From a checkpoint of a small image captioner.
Training: adamw at rate 0.00099, 6200 steps, batches of 64.
Rows from block 7 of the image encoder of a small image captioner, named by matrix and row number. Rows with one number belong to one neuron. Each number is 200 + 20 x the weight over its row's rms, rounded and kept within 0 to 999. All counts start at 0.
After each neuron's rows are labels from the 100 images, of 14976, where the neuron reaches its highest value: "colour at peak" is the nearest of a few named colours to the mean colour under the peak. Only what is clearly more common there than usual is listed. The data: regions of photos with short descriptions (Visual Genome).
# fc1: MLP up (encoder.blocks.7.mlp.fc1.weight, 960x160), inputs 120-159
# fc2: MLP down (encoder.blocks.7.mlp.fc2.weight, 160x960, transposed), outputs 120-159

fc1.189,238,181,180,228,189,191,206,191,193,199,172,208,183,191,155,211,206,231,198,201,216,175,200,199,190,196,223,219,229,180,181,195,197,213,204,154,232,218,196,185
fc2.189,212,186,201,189,203,216,183,243,234,179,175,216,205,213,223,185,198,196,233,204,195,208,222,180,219,189,192,210,178,194,221,216,216,217,189,168,198,195,195,198
colour at peak: black

fc1.657,210,239,192,210,202,170,192,224,200,159,208,199,210,217,187,208,232,217,184,209,198,168,169,228,217,180,178,212,200,194,186,201,261,212,217,220,231,168,210,239
fc2.657,203,208,173,188,226,205,210,191,205,183,210,233,196,203,232,193,230,184,180,204,210,201,222,183,180,227,191,179,159,197,211,179,204,175,193,189,190,204,233,211
colour at peak: pink

fc1.413,197,228,221,231,197,217,176,194,175,189,179,206,224,208,235,229,179,165,187,185,195,192,176,170,215,189,181,192,204,202,209,176,211,169,248,215,246,203,212,212
fc2.413,197,200,200,192,177,223,202,224,204,213,199,198,203,219,204,210,230,222,233,214,186,193,193,225,205,192,210,206,189,213,184,222,197,208,195,199,160,185,218,135
colour at peak: pink

fc1.230,203,208,200,194,209,177,200,207,199,176,173,190,196,192,202,200,215,192,158,174,188,186,201,171,198,198,208,218,227,218,203,162,236,184,200,137,230,173,204,208
fc2.230,189,216,226,205,191,193,186,174,219,242,240,198,212,185,180,218,207,190,203,232,212,217,197,220,179,218,168,180,211,193,202,200,173,225,201,229,171,208,203,196
colour at peak: blue

fc1.169,227,202,179,221,221,178,202,182,212,213,203,204,172,174,193,191,207,201,235,161,185,206,198,222,208,221,234,228,201,195,220,155,198,203,207,198,218,204,214,199
fc2.169,184,171,218,196,191,172,192,197,229,206,208,238,227,176,207,216,190,195,184,225,230,202,211,183,189,181,169,200,187,186,210,208,198,200,189,195,202,225,201,230
colour at peak: purple

fc1.43,206,180,200,159,210,206,192,176,201,200,223,178,197,199,193,194,217,205,218,181,197,205,172,191,169,196,174,225,233,235,165,197,195,161,215,188,190,221,241,208
fc2.43,190,208,196,208,185,190,209,213,222,181,219,198,199,199,196,203,198,179,229,219,206,202,192,203,227,207,199,198,195,191,202,210,192,209,206,200,198,195,195,186
colour at peak: grey

fc1.83,210,205,223,178,208,184,207,189,199,184,170,203,180,192,237,211,223,191,159,161,183,187,193,188,175,180,233,232,216,190,184,182,184,157,195,143,238,193,207,207
fc2.83,201,209,224,203,213,187,196,175,225,212,215,196,241,171,200,203,226,185,172,218,168,223,228,196,180,213,139,188,216,199,220,170,193,214,217,211,207,206,169,192
colour at peak: blue; cyan

fc1.199,195,203,169,193,185,168,195,199,187,175,183,171,212,225,213,213,226,171,183,218,173,215,203,175,201,212,204,188,201,196,172,172,218,181,216,170,212,202,176,223
fc2.199,208,207,229,194,223,235,174,199,214,196,224,221,185,222,210,188,189,181,207,219,239,205,187,216,252,204,187,174,151,200,220,246,191,212,171,201,186,202,214,208
colour at peak: green

fc1.434,202,190,194,170,225,173,212,168,218,177,204,192,184,194,235,195,216,221,210,202,215,224,192,165,212,196,200,214,230,209,156,195,210,178,190,200,215,171,205,201
fc2.434,201,198,198,188,200,202,185,198,216,207,204,192,202,189,173,202,196,193,213,213,201,212,198,212,191,199,220,200,196,216,211,195,193,198,197,189,180,204,186,191
colour at peak: grey

fc1.527,188,210,202,218,207,217,189,205,172,222,178,206,220,227,251,229,217,185,185,210,194,201,193,225,228,190,173,209,200,169,174,176,239,232,220,208,202,184,240,223
fc2.527,190,224,196,167,203,188,187,208,219,195,218,203,220,211,196,200,195,198,191,177,179,190,178,189,201,175,208,182,193,201,220,188,178,188,216,205,195,201,212,209
colour at peak: grey

fc1.502,208,208,180,198,161,218,230,195,224,195,211,213,198,192,221,209,168,205,173,236,215,188,200,209,215,227,197,187,216,224,197,215,215,193,201,230,222,211,213,182
fc2.502,158,165,193,200,188,211,188,205,186,186,182,218,196,221,204,213,243,217,221,195,193,164,203,203,169,181,164,181,206,207,224,183,195,167,211,184,168,169,181,183
colour at peak: black

fc1.654,192,184,185,205,196,184,218,197,210,226,191,177,203,194,191,189,240,197,173,210,214,207,218,183,197,227,214,223,213,211,192,191,223,203,208,216,233,225,185,247
fc2.654,189,218,204,180,204,216,198,227,187,190,183,253,198,236,213,202,221,201,187,183,199,202,223,230,201,173,207,177,154,150,204,207,166,215,171,190,211,210,193,188
colour at peak: brown

fc1.175,165,205,193,205,203,174,178,171,174,171,180,190,157,189,215,165,204,202,185,205,226,189,208,216,192,167,215,186,176,229,189,161,230,210,197,215,204,197,214,221
fc2.175,191,200,189,182,244,189,206,212,241,186,222,220,195,209,185,227,209,185,173,208,200,164,197,175,210,221,177,198,224,182,184,227,167,168,186,191,172,165,173,171
colour at peak: pink

fc1.422,177,192,183,225,189,143,212,184,201,200,187,191,221,197,210,212,178,189,191,206,214,208,210,167,172,185,222,223,235,221,172,148,200,186,213,189,214,200,212,232
fc2.422,219,223,196,177,202,224,182,240,186,207,194,208,205,217,194,198,207,223,193,220,195,183,219,217,191,203,188,156,202,222,213,196,243,218,206,195,185,216,188,165
colour at peak: brown

fc1.247,218,216,227,181,186,172,199,158,177,217,192,209,188,200,201,195,190,204,169,157,192,146,195,225,208,233,219,177,203,191,171,201,199,185,176,193,198,195,208,234
fc2.247,191,221,201,181,179,168,215,165,179,203,201,239,174,185,210,182,194,233,203,180,188,197,197,168,224,208,188,196,183,191,184,223,217,181,180,218,236,149,189,195
colour at peak: pink

fc1.574,162,213,186,204,200,193,195,197,180,202,194,193,219,221,239,188,236,190,171,222,194,215,205,202,209,219,180,204,200,196,192,208,193,186,229,196,222,197,180,250
fc2.574,229,195,206,182,221,201,172,192,194,195,198,227,169,217,210,203,194,181,222,196,212,198,194,227,247,207,220,188,160,203,195,260,207,199,160,193,205,221,221,209
colour at peak: green

fc1.15,185,185,171,215,197,175,240,191,174,185,182,187,206,193,220,178,224,202,196,193,217,218,220,163,180,189,184,225,213,227,175,136,210,208,194,213,231,198,201,211
fc2.15,194,245,195,210,181,198,214,231,198,189,203,228,208,217,193,222,214,204,203,211,157,202,203,211,213,218,198,154,184,165,213,208,184,215,197,211,203,202,168,176
colour at peak: brown

fc1.89,171,195,185,199,208,207,209,164,209,222,174,180,200,206,217,207,189,230,236,185,225,183,198,190,177,197,187,198,197,220,183,183,197,214,222,214,219,204,194,191
fc2.89,227,177,180,192,195,195,228,196,158,206,177,238,209,203,167,179,177,183,234,208,196,169,215,208,176,177,215,197,176,190,197,222,205,212,182,203,193,158,198,197
colour at peak: pink

fc1.220,236,199,177,182,196,188,192,150,191,216,176,217,171,196,173,222,231,194,201,191,192,211,185,217,193,219,224,224,240,204,169,211,202,181,182,207,217,222,196,195
fc2.220,198,190,213,186,201,221,181,212,219,184,212,184,223,216,204,170,206,198,220,207,211,232,214,198,208,206,193,204,175,199,236,192,208,229,184,181,165,199,191,182
colour at peak: black

fc1.389,220,203,193,192,199,178,207,219,185,182,189,197,201,207,233,210,213,201,158,163,197,172,197,186,213,187,210,219,229,195,193,173,221,180,187,138,231,193,222,180
fc2.389,195,217,230,176,203,195,198,180,230,229,230,202,215,176,195,193,218,207,213,209,197,218,224,186,168,202,159,184,201,204,186,178,196,221,197,228,183,199,182,180
colour at peak: blue; black

fc1.214,185,213,195,206,184,193,211,199,187,196,180,164,213,213,224,187,244,192,190,203,178,225,220,187,220,214,178,182,189,216,199,176,215,200,214,188,206,209,194,222
fc2.214,212,187,213,172,234,229,169,184,217,196,201,233,165,227,207,200,199,176,224,188,207,202,200,219,239,191,198,195,148,200,195,253,195,200,155,200,191,198,226,203
colour at peak: cyan; green

fc1.155,229,198,211,158,215,193,195,202,189,187,196,211,164,172,205,209,185,258,184,158,199,151,202,190,193,189,235,213,238,194,193,207,193,191,169,179,224,208,217,202
fc2.155,189,216,193,246,198,198,218,177,206,203,193,199,206,227,200,186,197,171,199,220,185,208,220,197,231,210,149,189,160,187,243,186,212,212,215,212,202,199,177,203
colour at peak: black

fc1.679,194,204,202,203,188,193,203,201,173,188,188,173,204,217,234,179,225,187,166,221,195,208,208,205,211,209,170,187,192,212,200,192,190,191,204,201,222,203,177,240
fc2.679,227,184,211,188,238,217,169,176,204,192,193,237,169,214,217,202,199,183,224,192,211,202,200,226,236,207,202,198,157,193,200,260,198,200,155,185,197,200,224,202
colour at peak: green

fc1.589,230,185,224,196,209,195,184,198,208,190,202,193,193,195,209,215,178,262,183,182,204,162,178,170,174,182,204,227,241,206,207,182,159,207,185,193,205,179,261,227
fc2.589,209,200,193,235,211,223,199,214,203,214,205,218,200,222,198,210,199,172,212,226,217,213,164,246,178,196,179,191,156,198,226,208,183,215,197,201,187,239,193,199
colour at peak: brown

fc1.36,218,176,176,207,194,188,201,182,203,239,177,197,189,183,157,196,225,225,193,194,203,183,186,210,166,224,193,206,230,196,199,201,187,205,192,217,228,224,203,229
fc2.36,220,185,215,196,230,221,175,215,206,168,188,196,213,221,253,164,208,189,194,210,217,231,216,189,217,192,176,219,171,213,217,193,217,206,173,163,184,218,188,188
colour at peak: black

fc1.457,242,182,182,195,223,214,181,180,205,188,175,225,157,219,178,192,224,208,205,200,201,195,179,219,195,196,228,207,231,201,194,206,215,185,184,197,205,227,213,199
fc2.457,197,182,206,169,205,238,175,212,223,195,217,192,208,216,223,176,208,192,215,205,203,222,236,204,206,204,185,190,178,199,243,212,184,223,197,191,193,199,182,190
colour at peak: black

fc1.696,224,226,214,169,203,174,221,183,181,196,169,209,193,185,193,219,235,224,160,170,175,180,180,203,195,190,235,225,206,178,175,186,189,171,161,143,208,206,199,193
fc2.696,206,217,195,220,202,185,196,179,205,202,207,210,230,168,200,203,226,189,183,243,189,223,206,213,196,213,154,196,223,176,224,194,206,207,230,214,204,211,168,193
colour at peak: cyan

fc1.601,189,185,183,166,215,213,200,185,218,198,165,201,170,202,208,200,254,180,190,182,178,208,172,216,207,206,192,206,240,192,177,211,181,147,206,163,229,185,215,202
fc2.601,175,174,193,195,195,197,180,184,211,188,212,200,182,230,235,193,190,213,203,219,219,211,202,199,229,185,202,215,190,221,196,177,232,209,223,203,180,191,198,188
colour at peak: brown

fc1.432,188,202,194,187,184,190,202,169,193,190,217,188,171,201,197,226,213,205,198,193,203,204,169,214,184,217,193,209,226,190,187,206,166,179,224,215,206,197,208,217
fc2.432,211,219,209,171,208,210,196,226,204,206,159,192,216,191,204,203,214,174,194,192,192,186,246,201,230,194,179,204,153,221,218,165,229,226,187,213,195,202,185,204
colour at peak: pink

fc1.716,170,182,203,218,180,189,216,181,203,185,220,166,209,244,214,189,176,175,190,200,216,220,169,154,186,189,176,229,230,225,215,184,198,195,232,203,219,190,207,188
fc2.716,210,234,220,173,190,190,190,199,190,230,179,239,216,158,191,209,218,227,186,188,183,148,235,198,160,178,185,173,187,203,222,202,216,223,186,200,201,195,179,214
colour at peak: grey

fc1.556,201,214,193,222,191,181,213,189,188,195,168,193,210,195,235,219,228,183,188,201,190,192,188,211,187,183,228,191,238,184,201,189,146,174,211,172,208,213,211,210
fc2.556,211,205,194,201,228,192,194,226,195,196,197,218,197,191,185,185,183,226,198,216,186,212,220,180,226,207,221,225,179,205,190,188,268,187,193,176,183,204,169,163
colour at peak: brown