Weights of a small image captioner.
Model: 32-pixel images, encoder arch vit, encoder activation gelu, encoder width 160, decoder layers 10, decoder norm layernorm, decoder activation gelu.
Data: trained on regions of photos with short descriptions (Visual Genome), 203450 training examples, 2.0 epochs.
Rows from block 6 of the text decoder of a small image captioner, named by matrix and row number. Rows with one number belong to one neuron. Each number is 500 + 25 x the weight over its row's rms, rounded and kept within 0 to 999. All counts start at 0. Numbers have three digits each. After the name is the row's rms in percent of the matrix's.
After each neuron's rows are labels from the 100 texts, of 14976, where the neuron reaches its highest value: "tokens" is the input token at the peak. Only what is clearly more common there than usual is listed. The data: regions of photos with short descriptions (Visual Genome).
# fc1: MLP up (decoder.blocks.6.mlp.fc1.weight, 768x192), inputs 0-95
# fc2: MLP down (decoder.blocks.6.mlp.fc2.weight, 192x768, transposed), outputs 0-95

fc1.55 108:482486499511536504544489506484488489514497488463501506470494461472490449530534515513473517502518491495485512515506477471516487498461502510523498528466513515529472484460468481520487526514537527535574493478540527475512489485567535516437586511489506493457519496507468498526477496504547462453
fc2.55 111:493470473482505488449523491484475526534501480481536540500531507486478488512498526502501494511515503494460531498518493481513503483457510476543493566506510505488470497487482489521491571486447515518483492483517504478508535529474522517453547497520509478460554507499512485489455482477521551479
tokens: "a"; "on"; "riding"

fc1.42 090:475473443509468416485525538488490455528487505444500531468532463491479526514513491501518481523515521520539504501517498512521519519479481468488505513517525470484524498519497511467500530482512505503478513535479539492465500581502500496476467512490466488497485497449488483480504523505521479521
fc2.42 105:495512503523521550558481506500517486498489502584515468523471487511506513486474498519515538462527455445470503459466508466518517502481524545514492498475463510548523536501516499490472492471524488496553493464486445504515460448536524488490488488487524526462478478504485507501471519522483536475
tokens: "is"; "shirt"

fc1.742 103:515471521477501504508520549453536485492492505541550476468478510471464472506489453498528479552489492527503478472526491530473500514478467511488508497486524535516498445500503515533469485497490556484508498484485530481525469542483538512504475468491516488479511490484473514501492503533485501483
fc2.742 110:512465504478482454516465500488505510497496532527493526441540508480541514493486515477525504499510511463498494488506504480510472473537473478496527551503507533486535471518555487525467521518512498499512454487523513496467538477452525477472499486526507448544464486489468513500543515541535485458
tokens: "the"; "a"

fc1.647 110:484510500477483449478530499519497494530515509467489520491531458489509488483483455454482486596506470501535538499499530525554498531498494493523462485514513495482486531470496475509517539513481503513521507526529475519487456496500496488534547518520512499515519484473479456493479518500525475506
fc2.647 112:471530484456460481537457491477464483500449480542490476471508481501526509495533487492524497499528464494550450520496501502520502539483475511510517507511502514478529522514467515514470546493501503504491510533532465516445512487470497483512497479522495513520504471503469526547516528528478536454
tokens: "snow"; "is"; "ski"

fc1.247 086:465509506488568487442532487468539525475532488463532519488485517491485460520498423512481490480502451485554455529513531495453512497536505512518476453550509501495488486469510532514496483490530483497516494544527495478520493509473472481532512489453504486487540487457497474527447515538487499518
fc2.247 074:475471513527472565514519497506508522505498484473501542512508533536495523479474491528469486497523510482516478494466482536515546478511485485502462524559486466521454499520484490538484493517501508500473502499492496523509506445457477512470502505513529500492501511495540447540536502502504503522
tokens: "the"; "of"; "this"; "a"

fc1.704 109:482479483534515474487540523481526470502504459457521506499495473499524494554497460496474503487465501474493470491519541521471555530527505489527449470520485489522480499481456482461482512494504497480570542523515492478469529509484470526488451517524484522464518465503503460515490503526493463524
fc2.704 119:497445495497477511489501493497509501493515519457465526497467478509507506473504517463489488487517521444493468460522465500457530492506464472509536498513484485506527528478467476477488497484536480492530525504485496505484498496478485508504479527514500531486536543495565509467491469520505471560
tokens: "young"

fc1.572 076:477508447407545507505507523525462484508496515478501497473478486483497505499520504492483544522546491441513522485531489510513460485525465487499509528500500499520527488515512512473452509547551497511506536506529502491515519525502500496502492530468490491460511461444491485535504512533544469500
fc2.572 083:493514522535456538535505510484501517521512506456507472473498500484513559498490478509532547515510506506518490511506532494528474508512518492499488458451441482574517544515492503550488466523477474538509499511532479478524474506530473497521512526503502504481525438520473475498489458503503537523
tokens: "of"; "a"; "his"; "with"

fc1.353 102:471477496506522435468493512478496449545515459504490511530510488483531524478524491462516511517461480467465512470502506477550511534506504516502475485512511505510542533508479483533521518506557512485533491487503487510476492515468468511516505549527499502503494506487521495510515506471497474500
fc2.353 105:531503503464495524456489523493502507528548497504526508515520467513500534468491558529500447479503496513480498462531503481487474522463497505506536500526513506433427496488480509563530515475492493526493505474486511557497503497500479509484471478528490469545493526501527470492517468524477517460
tokens: "is"; "of"; "cooked"; "tennis"

fc1.463 093:511494531499546502570522500472496501467500512483513498475477436504491443539518521494457487523458481472474488484542500515507517507501535498530478458483489524544481503497476495478476532480508518502545425504540496453502510479553496513514517509471532497429524464494460509472466491504513485466
fc2.463 101:587482462462504581466492490471499502506519514482513449472521490502491502513496534510443497487552493517493463491501495463499505517487532510533500503501490521537493519462478499524471526501451508479529497510525495500548519506521525521484518497515511463477552461498481504509492460519520511481
tokens: "of"

fc1.350 099:490478500515515494516504505527530471504533491475485482526513481426485476512495515483459499498517507511521521496466488485530520474423490509511475491472486541520513500469464532524502528497484467473500528486544488483502513500534522506498542506475538514484544484516492529561511490488493505478
fc2.350 099:512487546490481440473456505518507519485520486481493520510489496499536460525487496502504529501512518463511499482474444503506505455512505480504509517520453516458489519463512501468502497510484490498495528472524479525505531516515488532507496541453483537495528447486489523524561491503503517553
tokens: "of"

fc1.586 104:486499455497544516547466519477493482501540480483544513469445477499502457517453513482505521505497512564489482518496486471493468467474499523483493512482514544533532479501467525490456483536483487511509516520523533492525527524518516540477529503442500499467497465476494508522477514491472526457
fc2.586 103:466460514517509525473462510484476516487497476490507460529483511478459488525527508492506497483474503509504477466486491498473506490482556507474477512518503538487518474489502496507448444480489471520448521495509515530523523495474473525445532508508528501510514490488535527531515501477499461490
tokens: "the"; "on"; "of"; "behind"

fc1.378 118:469483493487472477498538506526492534470444500498516477500487481486506468473519473492543545481504490495525504517524480487490504485501509482490519492462520466489467477501536492498497507511507504465503491531497481482507483503547498510482517473501461499476499501482473509555503506535497494517
fc2.378 122:463464502490522425509509553547513543477495487548497517510479480512504500503517540495511541483523494528487510476497469496478502508525473514510540467524511503488480499475518490479496496507472483465495515506524515485433472482536482451542521544521494487504484509494502474459508492462500491495
tokens: "computer"; "television"

fc1.489 077:458498521495529502509487503489502477499485464502499478541483468482485459534508467516539529464522509470488457525514512470543507549495483541465456519470512533493538506500530502507511493509508469483506510473473489509480478484487502522544513508465487541476492480536496482502484494491451461481
fc2.489 083:489487474507513517477463475487526485547496496567448502515515513527524519477513521497475480501470472495523531518459512512493475522479476488510528513510456522503497494494504497520521458499525473531492482453492466543482504416479482494515494492547494523495507524497517507528507518477440480510
tokens: "a"; "small"

fc1.587 084:498519495497521486471514479469456510485473497461562527510513513475525460517442472483523506517494473538450503502519503464485496462503507491475467479487524488486478476528473498521471499569531496520513495498526505500489481484474464533500504520503538492507455517508485490477507507563496475518
fc2.587 078:529514476513522544475484495483515501484501507500531532503503547523476467452510533534470457481523500488506491526505462496499512509513517501497499511577493508445478524514503530518478478506478488502520515509471480548528505497521542496511468474460492513541526598497505517518492471464528428494
tokens: "man"; "shelf"

fc1.445 120:459516506465487431486505509494506516482505428518541538481487498460516505475494508461530496512481514523491453496541515491495483495470519486506509480489520514497513465525507509472479528491522492474493513506527497485474501503470483517457511517493493508509523469419549483538506525503475488464
fc2.445 134:489506487472481494503529466469494491486476460529533530487479482515468520480480488499513529527504455478484481526486515530536518529486510550491507479443535481516517487493509500474501504475521528514514497521517493506551506509519485486485497522496538512487561449517500501516522519482511505484
tokens: "in"

fc1.619 115:502478506533485454494550476518516486484523480456461530503529448493484495485493498451496511541507505523529500499474485541484519490499428483498444481526507470506496504503512517512512523468523476525482462552477542498518455484476474513539521531502513493512478477511471518486497523487472487490
fc2.619 122:499503548499505478524452527507489534503463511511493507469523496488500482438508519533499474497432492522507515518514457472523520490498537512493514513505494501519498486513517511510478461464492499524507483531482480499493485451504527550475516465512524513521511481514481503526501511525472537484
tokens: "snow"; "ski"

fc1.366 101:483489473502554469494449523487510489520500482484475514542477439482509462516521487515474486469479525500501479508471468493537524521513504520534457510523499504485524525441477509531494498471559497517543456510533504516472524461488498501490542545515520488507509489503507455523520476493502462501
fc2.366 109:454557540475490474486490494494467508500496503497519533501473472527515490550521492504500486491538484493510474518508474515497495476543487519507536482531480488462477506526501512505477490486491507509515456507513471531415488475498481517502490478483451526531517544433515517526498506523484474526
tokens: "man"; "person"; "dog"

fc1.233 104:488485501479503468489523510516482515505470497473544516472476478517482512489518440525564521489488521510513491496546540453478483528499528462493508541482498478503457493464515494474505492493496529476559528517527497488506493522537518503452487471495463525471491502517508434516458523562484481524
fc2.233 106:481513489538497504492480499540503507485485501523477533489476538512508526535524551470497501494499501543514481471451524520482482479503482493498485533524488476474517526497522453468537473506491446483489517500491534531491524479508496452491523509546511492505478517500535464493465474513470516544
tokens: "computer"; "laptop"

fc1.95 073:469457476498508474498522494505512433455429523482537511511505505481553453485476465489492506514476525511521495515508539477499553492517513493447512501515514534483498524493505499472484526512544455532539516515501524498458531510484469479538513508528491510483490505474515452493495525549497460540
fc2.95 082:513504519514530497459497486488500475469506468520506529527480590530493452451500518550482449498551480505474511551488496485487507488456531535515504512553531497465490505499498513512499516494500468503488500488480508536536534499504502523522480482454495514539516592507500522554480503508509435491
tokens: "man"; "cat"; "dog"; "girl"

fc1.12 117:469490503474520508518515534519500513469420534506526489462469483508504484472546461532542520471500482512509528493518536465484491522516508501485530507491505486487490487468515504496477502516497529508519517543526498481516507496555513504480479476492468489451497484495475509543460531550474524523
fc2.12 120:474462502476463499509514510538506503500464542496499501486504468522526507499509529514524520495488489546502477505516488506458480504522486507480557482542503503501506526489541515515503489514515515461499480566495523489482465478520460471518490502546469468490440515487472471506529478514501499513
tokens: "computer"; "black"; "on"

fc1.89 092:498512477462506495485529520506490481514527533490535498480480502513471484532462476503477513539509501503520492522560497517513486486553490493491459491504500506513486477485465479491475504521479485515495516499515480480508447525448493457551502532466475503458499445480508529514503501557514511503
fc2.89 095:545514498491495550471516497539501537449514540501489490494499439524506552550499471488497516509508474454483497508516516520482517511506527484506541481492467472533485480501502482477500456488466500531467504518497490484515536514514474483496480506473547521470544432492470462490491465492500551505
tokens: "the"; "on"

fc1.476 116:461489500497482493536508501505485467485466522513480497487472486522472507477527467527496516523521483528535470495518456499473521514527490521458495542471551489517494496509503469483501554512555502490519451476480483503509460518497502473527513496452476535494466481508481528507511491511449524511
fc2.476 108:539516530481519496463483487524500484487518532518486513518423510507481471494537535514446530502503503508485478466526492484491540489506491511524501492472494484532522506541447453503503507505527459506519450454479478478492458491488502520485476477454512467542458495503484518515512521488472524507
tokens: "a"; "white"

fc1.260 094:484470480513491500453546515500504482501521477464535488458480510496504464511477473512521507500460496472497486513500507472499499483550490524480483480504502488492502500467485493466485506549487497513524536519510500481524486571524487548515462492507465547470513488472479481561456533566513529508
fc2.260 094:514472492495443576465515515500486490507542490469478498505477484502477508494505534483513487524524496488502460500504476514466497536511485477499496475489483469499508509466496505522481465494499495491502547532486509532541485507451476517476513488562477545465498532481546463517485494529492493533
tokens: "the"; "on"

fc1.523 117:419483458478484482518546514522488512540479503494496511495460509488504516479517462466528530504501482453554488517492485527512481469499499477468511474479508491508513508501482538479496503513515503486499514535494478511499513541503490513492520525493458539494503493449508511513546532538527485524
fc2.523 119:462457516499506452501511519536507476482533516485487506501531487503496528485450524489544470525531503486509480530506502519508504452529543492513477433466488493529552531490500484496496473507486469477505509475487476531523492539521492501500514489494488549480494472478483515505514504469495491550
tokens: "a"; "holding"

fc1.381 114:490491536507474453508516489543475490486527482468537526486549473515501496536491491438482481530492498496540512507482496525463506463477441514524468493518499528482470505494518449475509589509465506529486485531499495461501484493519486500532540503514510509498515490484503472487485504495490486479
fc2.381 116:427527462511488436495478521482497475500483539494474547515502538495495525475524510473508474536505475533517472507467510446522471541501476515485512488525497523493478549535505460528482498540478479524486528504502476467483486526486513497508510454522491524518491454491515479520542527488527537527
tokens: "snow"; "ski"

fc1.745 099:452485523508488479508521547509528490476525499524495482516497503452492522478509424501538511499479510490572502484519496551422550527491471513499426465531494514474515500530506493532524524492509498505513479469466510470502483533520509481538507470468492504511498492520513497488524511488464494505
fc2.745 096:453489515528499459508454511461492463493513504477489510479499485484458508503515527532499509515543511529463505491488496492512479531463472473528522481490455492507493508557546517519494462485518520536469543485487496501545523514509478520477500474482472467493518459487519523498495482485488490489
tokens: "a"; "the"; "in"

fc1.617 117:483462498568478481497538503493514445490471468481516504546475462479510470519498478455444485534488498488487495508485513505503552494516499503511492474501494479497476512445450511516488525447511494499565500520526497482486534515494476540474487524535526514475514482514475484542465518510484426512
fc2.617 110:482455518497482504479481493463517478501477505475475501505455481492506510489532510485478488486547495439458482446499478513491562476507499496525506486478466488493519539505475474483486531466521482499538497496500505487483505523488474493511488505536486514483553506505550499459465501524497493562
tokens: "young"