config = dict(
    model='image captioner',
    dataset='regions of photos with short descriptions (Visual Genome)',
    train_examples=203450,
    image_size=32,
    crop_scale_min=1,
    horizontal_flip=True,
    rotation_deg=10,
    cutout=0.25,
    tokenizer='word',
    vocab_size=6471,
    encoder_arch='vit',
    encoder_norm='layernorm',
    encoder_norm_position='pre',
    encoder_activation='gelu',
    encoder_mlp_ratio=6,
    encoder_head_dim=48,
    encoder_fused_qkv=False,
    encoder_bias='qkv',
    encoder_qk_norm=False,
    encoder_parallel_block=True,
    encoder_inner_norm=False,
    encoder_patch_size=[2, 2],
    encoder_layers=14,
    encoder_width=160,
    encoder_positions='rope',
    encoder_register_tokens=4,
    fusion='cross_attention',
    decoder_width=192,
    decoder_layers=10,
    decoder_norm='layernorm',
    decoder_norm_position='pre',
    decoder_activation='gelu',
    decoder_mlp_ratio=4,
    decoder_head_dim=48,
    decoder_fused_qkv=False,
    decoder_bias='none',
    decoder_qk_norm=False,
    decoder_parallel_block=False,
    decoder_dropout=0.05,
    decoder_inner_norm=False,
    decoder_positions='sincos',
    decoder_cross_attention_every=2,
    decoder_tie_embeddings=True,
    init='torch_default',
    residual_init='none',
    optimizer='adamw',
    lr=0.00099,
    beta1=0.9,
    beta2=0.95,
    eps=1e-06,
    grad_clip=1.0,
    ema_decay=0.99,
    steps=6200,
    batch_size=64,
    epochs=2.0,
    lr_schedule='wsd',
    decay_fraction=0.2,
    final_lr_fraction=0.05,
    warmup_steps=120,
    weight_decay=0.2,
)
Rows from block 7 of the image encoder of a small image captioner, named by matrix and row number. Rows with one number belong to one neuron. Each number is 128 + 24 x the weight over its row's rms, rounded and kept within 0 to 255. All counts start at 0. Numbers have three digits each.
Before each neuron's rows are labels from the 100 images, of 14976, where the neuron reaches its highest value: "peak at" is the part of the image that holds the peak. Only what is clearly more common there than usual is listed. The data: regions of photos with short descriptions (Visual Genome).
# fc1: MLP up (encoder.blocks.7.mlp.fc1.weight, 960x160), inputs 40-79
# fc2: MLP down (encoder.blocks.7.mlp.fc2.weight, 160x960, transposed), outputs 40-79

peak at: centre
fc1.506:096105109159120107146142115151116123126179101157125116131122121128126089130140137135139144121101135099118079104137126129
fc2.506:079130137128125156152121101116146108091109150153099137129102129132129128152146120148152128108128134108120079124103123121

peak at: middle left
fc1.222:120132117155138127131146133079149155127164138120099147130110118117118092171140157109137134143119161135147128096154159142
fc2.222:151175137141120112101159091156132117114088107174117100163111135116125147125147100141131114128156108150094087149123142149

peak at: top centre
fc1.544:111111087116096125103128144151129172139105162087147124150124128093095132143123143121134165144116164143142115107187150114
fc2.544:109120127195133141181131142168118134085119118149132123162199122132122137103168146125116129075147151111109206132110112142

peak at: middle left
fc1.295:132120162168114103110118166130138095117103116099127101145082107172160162112139178130104144103103130145136117153151127134
fc2.295:139143118153116090129148111147117133117137091141146103132128134132128108135110080131135133156157132140102156114106106109

peak at: top left
fc1.487:172144158115100150140150139129104127119109120117130136140151126134104125184147151166095132108155117145099127110151126094
fc2.487:121117147116099119110098093116116112103135086117159146143098145151119103114120148110124100090119124134074255111151151105

peak at: centre
fc1.437:113110145127132142139105129127155120130202113171120143159143084139145093094128128119145133134059126130176114128130104144
fc2.437:119143153097118149105078092135128129092129147113084140126140124131153128110104158106117130075138137116147133137171115166

peak at: centre
fc1.630:102116149148150125133134115119174162142092132165107165137117106137101102161115094143097139110101135127111129144134161143
fc2.630:153110125162065139147139129095113130064132101156144103097078119088111146117152130140086114127156142090135195081137109125

peak at: bottom left
fc1.642:157136134111105137137141142101110114126120092115116138173134117150118101184138139159087118163111083135139110114134109121
fc2.642:099127105135100099146123078133085104117123119132161117128107126107140112101092127109117104086104132140084162162178154137

peak at: middle left
fc1.313:101126120134121165087089139143158126082130127103159155109100110161096123132128104121120107128134173090116107113136145166
fc2.313:134110123148174131080147158129116119145111142103136160173130151099155138134131133125119162131126060100116087121136122119

peak at: bottom left
fc1.566:132127142123144181126137167135143137139132117103117076108137125146072106110139083142144155145124125107143124155126143142
fc2.566:091129131127097108121140114121101135099110141130102175140124139150151172085140114122115088097135137123095171117135113109

peak at: top centre
fc1.209:145110128172135160113148155092109147116119123150141130089159101098128119139151089112134090125170134150100126105125144115
fc2.209:123096176134117057159122138136126109164162154115140115116138134154113121093156138154119095112121117130168132098151122134

peak at: centre
fc1.718:112093100133166122143112177138140147153142137173129118128141067097155120151156160129074158134083106164175114162110149125
fc2.718:152145124163107167141118095149092126128131121120125121135111144150075089135114107113133141139159123106106111144158132119

peak at: middle left
fc1.92:164106160085144097120145155134160079148154136151147140095131150170121114155123150132144091104159093145152128130122172127
fc2.92:158167123148117162093134096130167157080082114121118119143097106102137144114130126114150123120134141119137063164120082123

peak at: centre
fc1.598:112115105165101112148122112125098125133165128143124116145146090094120095151153156146121131159114112100176098107149138100
fc2.598:115127124148158167155136088148154125078142163134104139114121126146134130126130114117155112094148175138124028144111082142

peak at: bottom left
fc1.197:145145141099092124133156137102098144124134124120082133166154088130135101166135140175098119157075105126148116113136114138
fc2.197:104150089113116123091133125159079123133100128134173086100110130113136109152069143129119129099141125128132194176139155155

peak at: top left
fc1.416:147132088112156126117162134128135130132143163133155125133128082114128133131146108221130128133134138158166151130106117129
fc2.416:124153133128113132060148131112132132117119133121114143129126127127132134129164128162129113126120113133118255101124128118

peak at: centre
fc1.329:144091153142114142166121150144101102115146062133122125149160125148116147164134142125109142113141155126092085117143124141
fc2.329:115140124139150149123148131116139144146122179103109147114112125140072159130147119141118124150151144097116124092080121094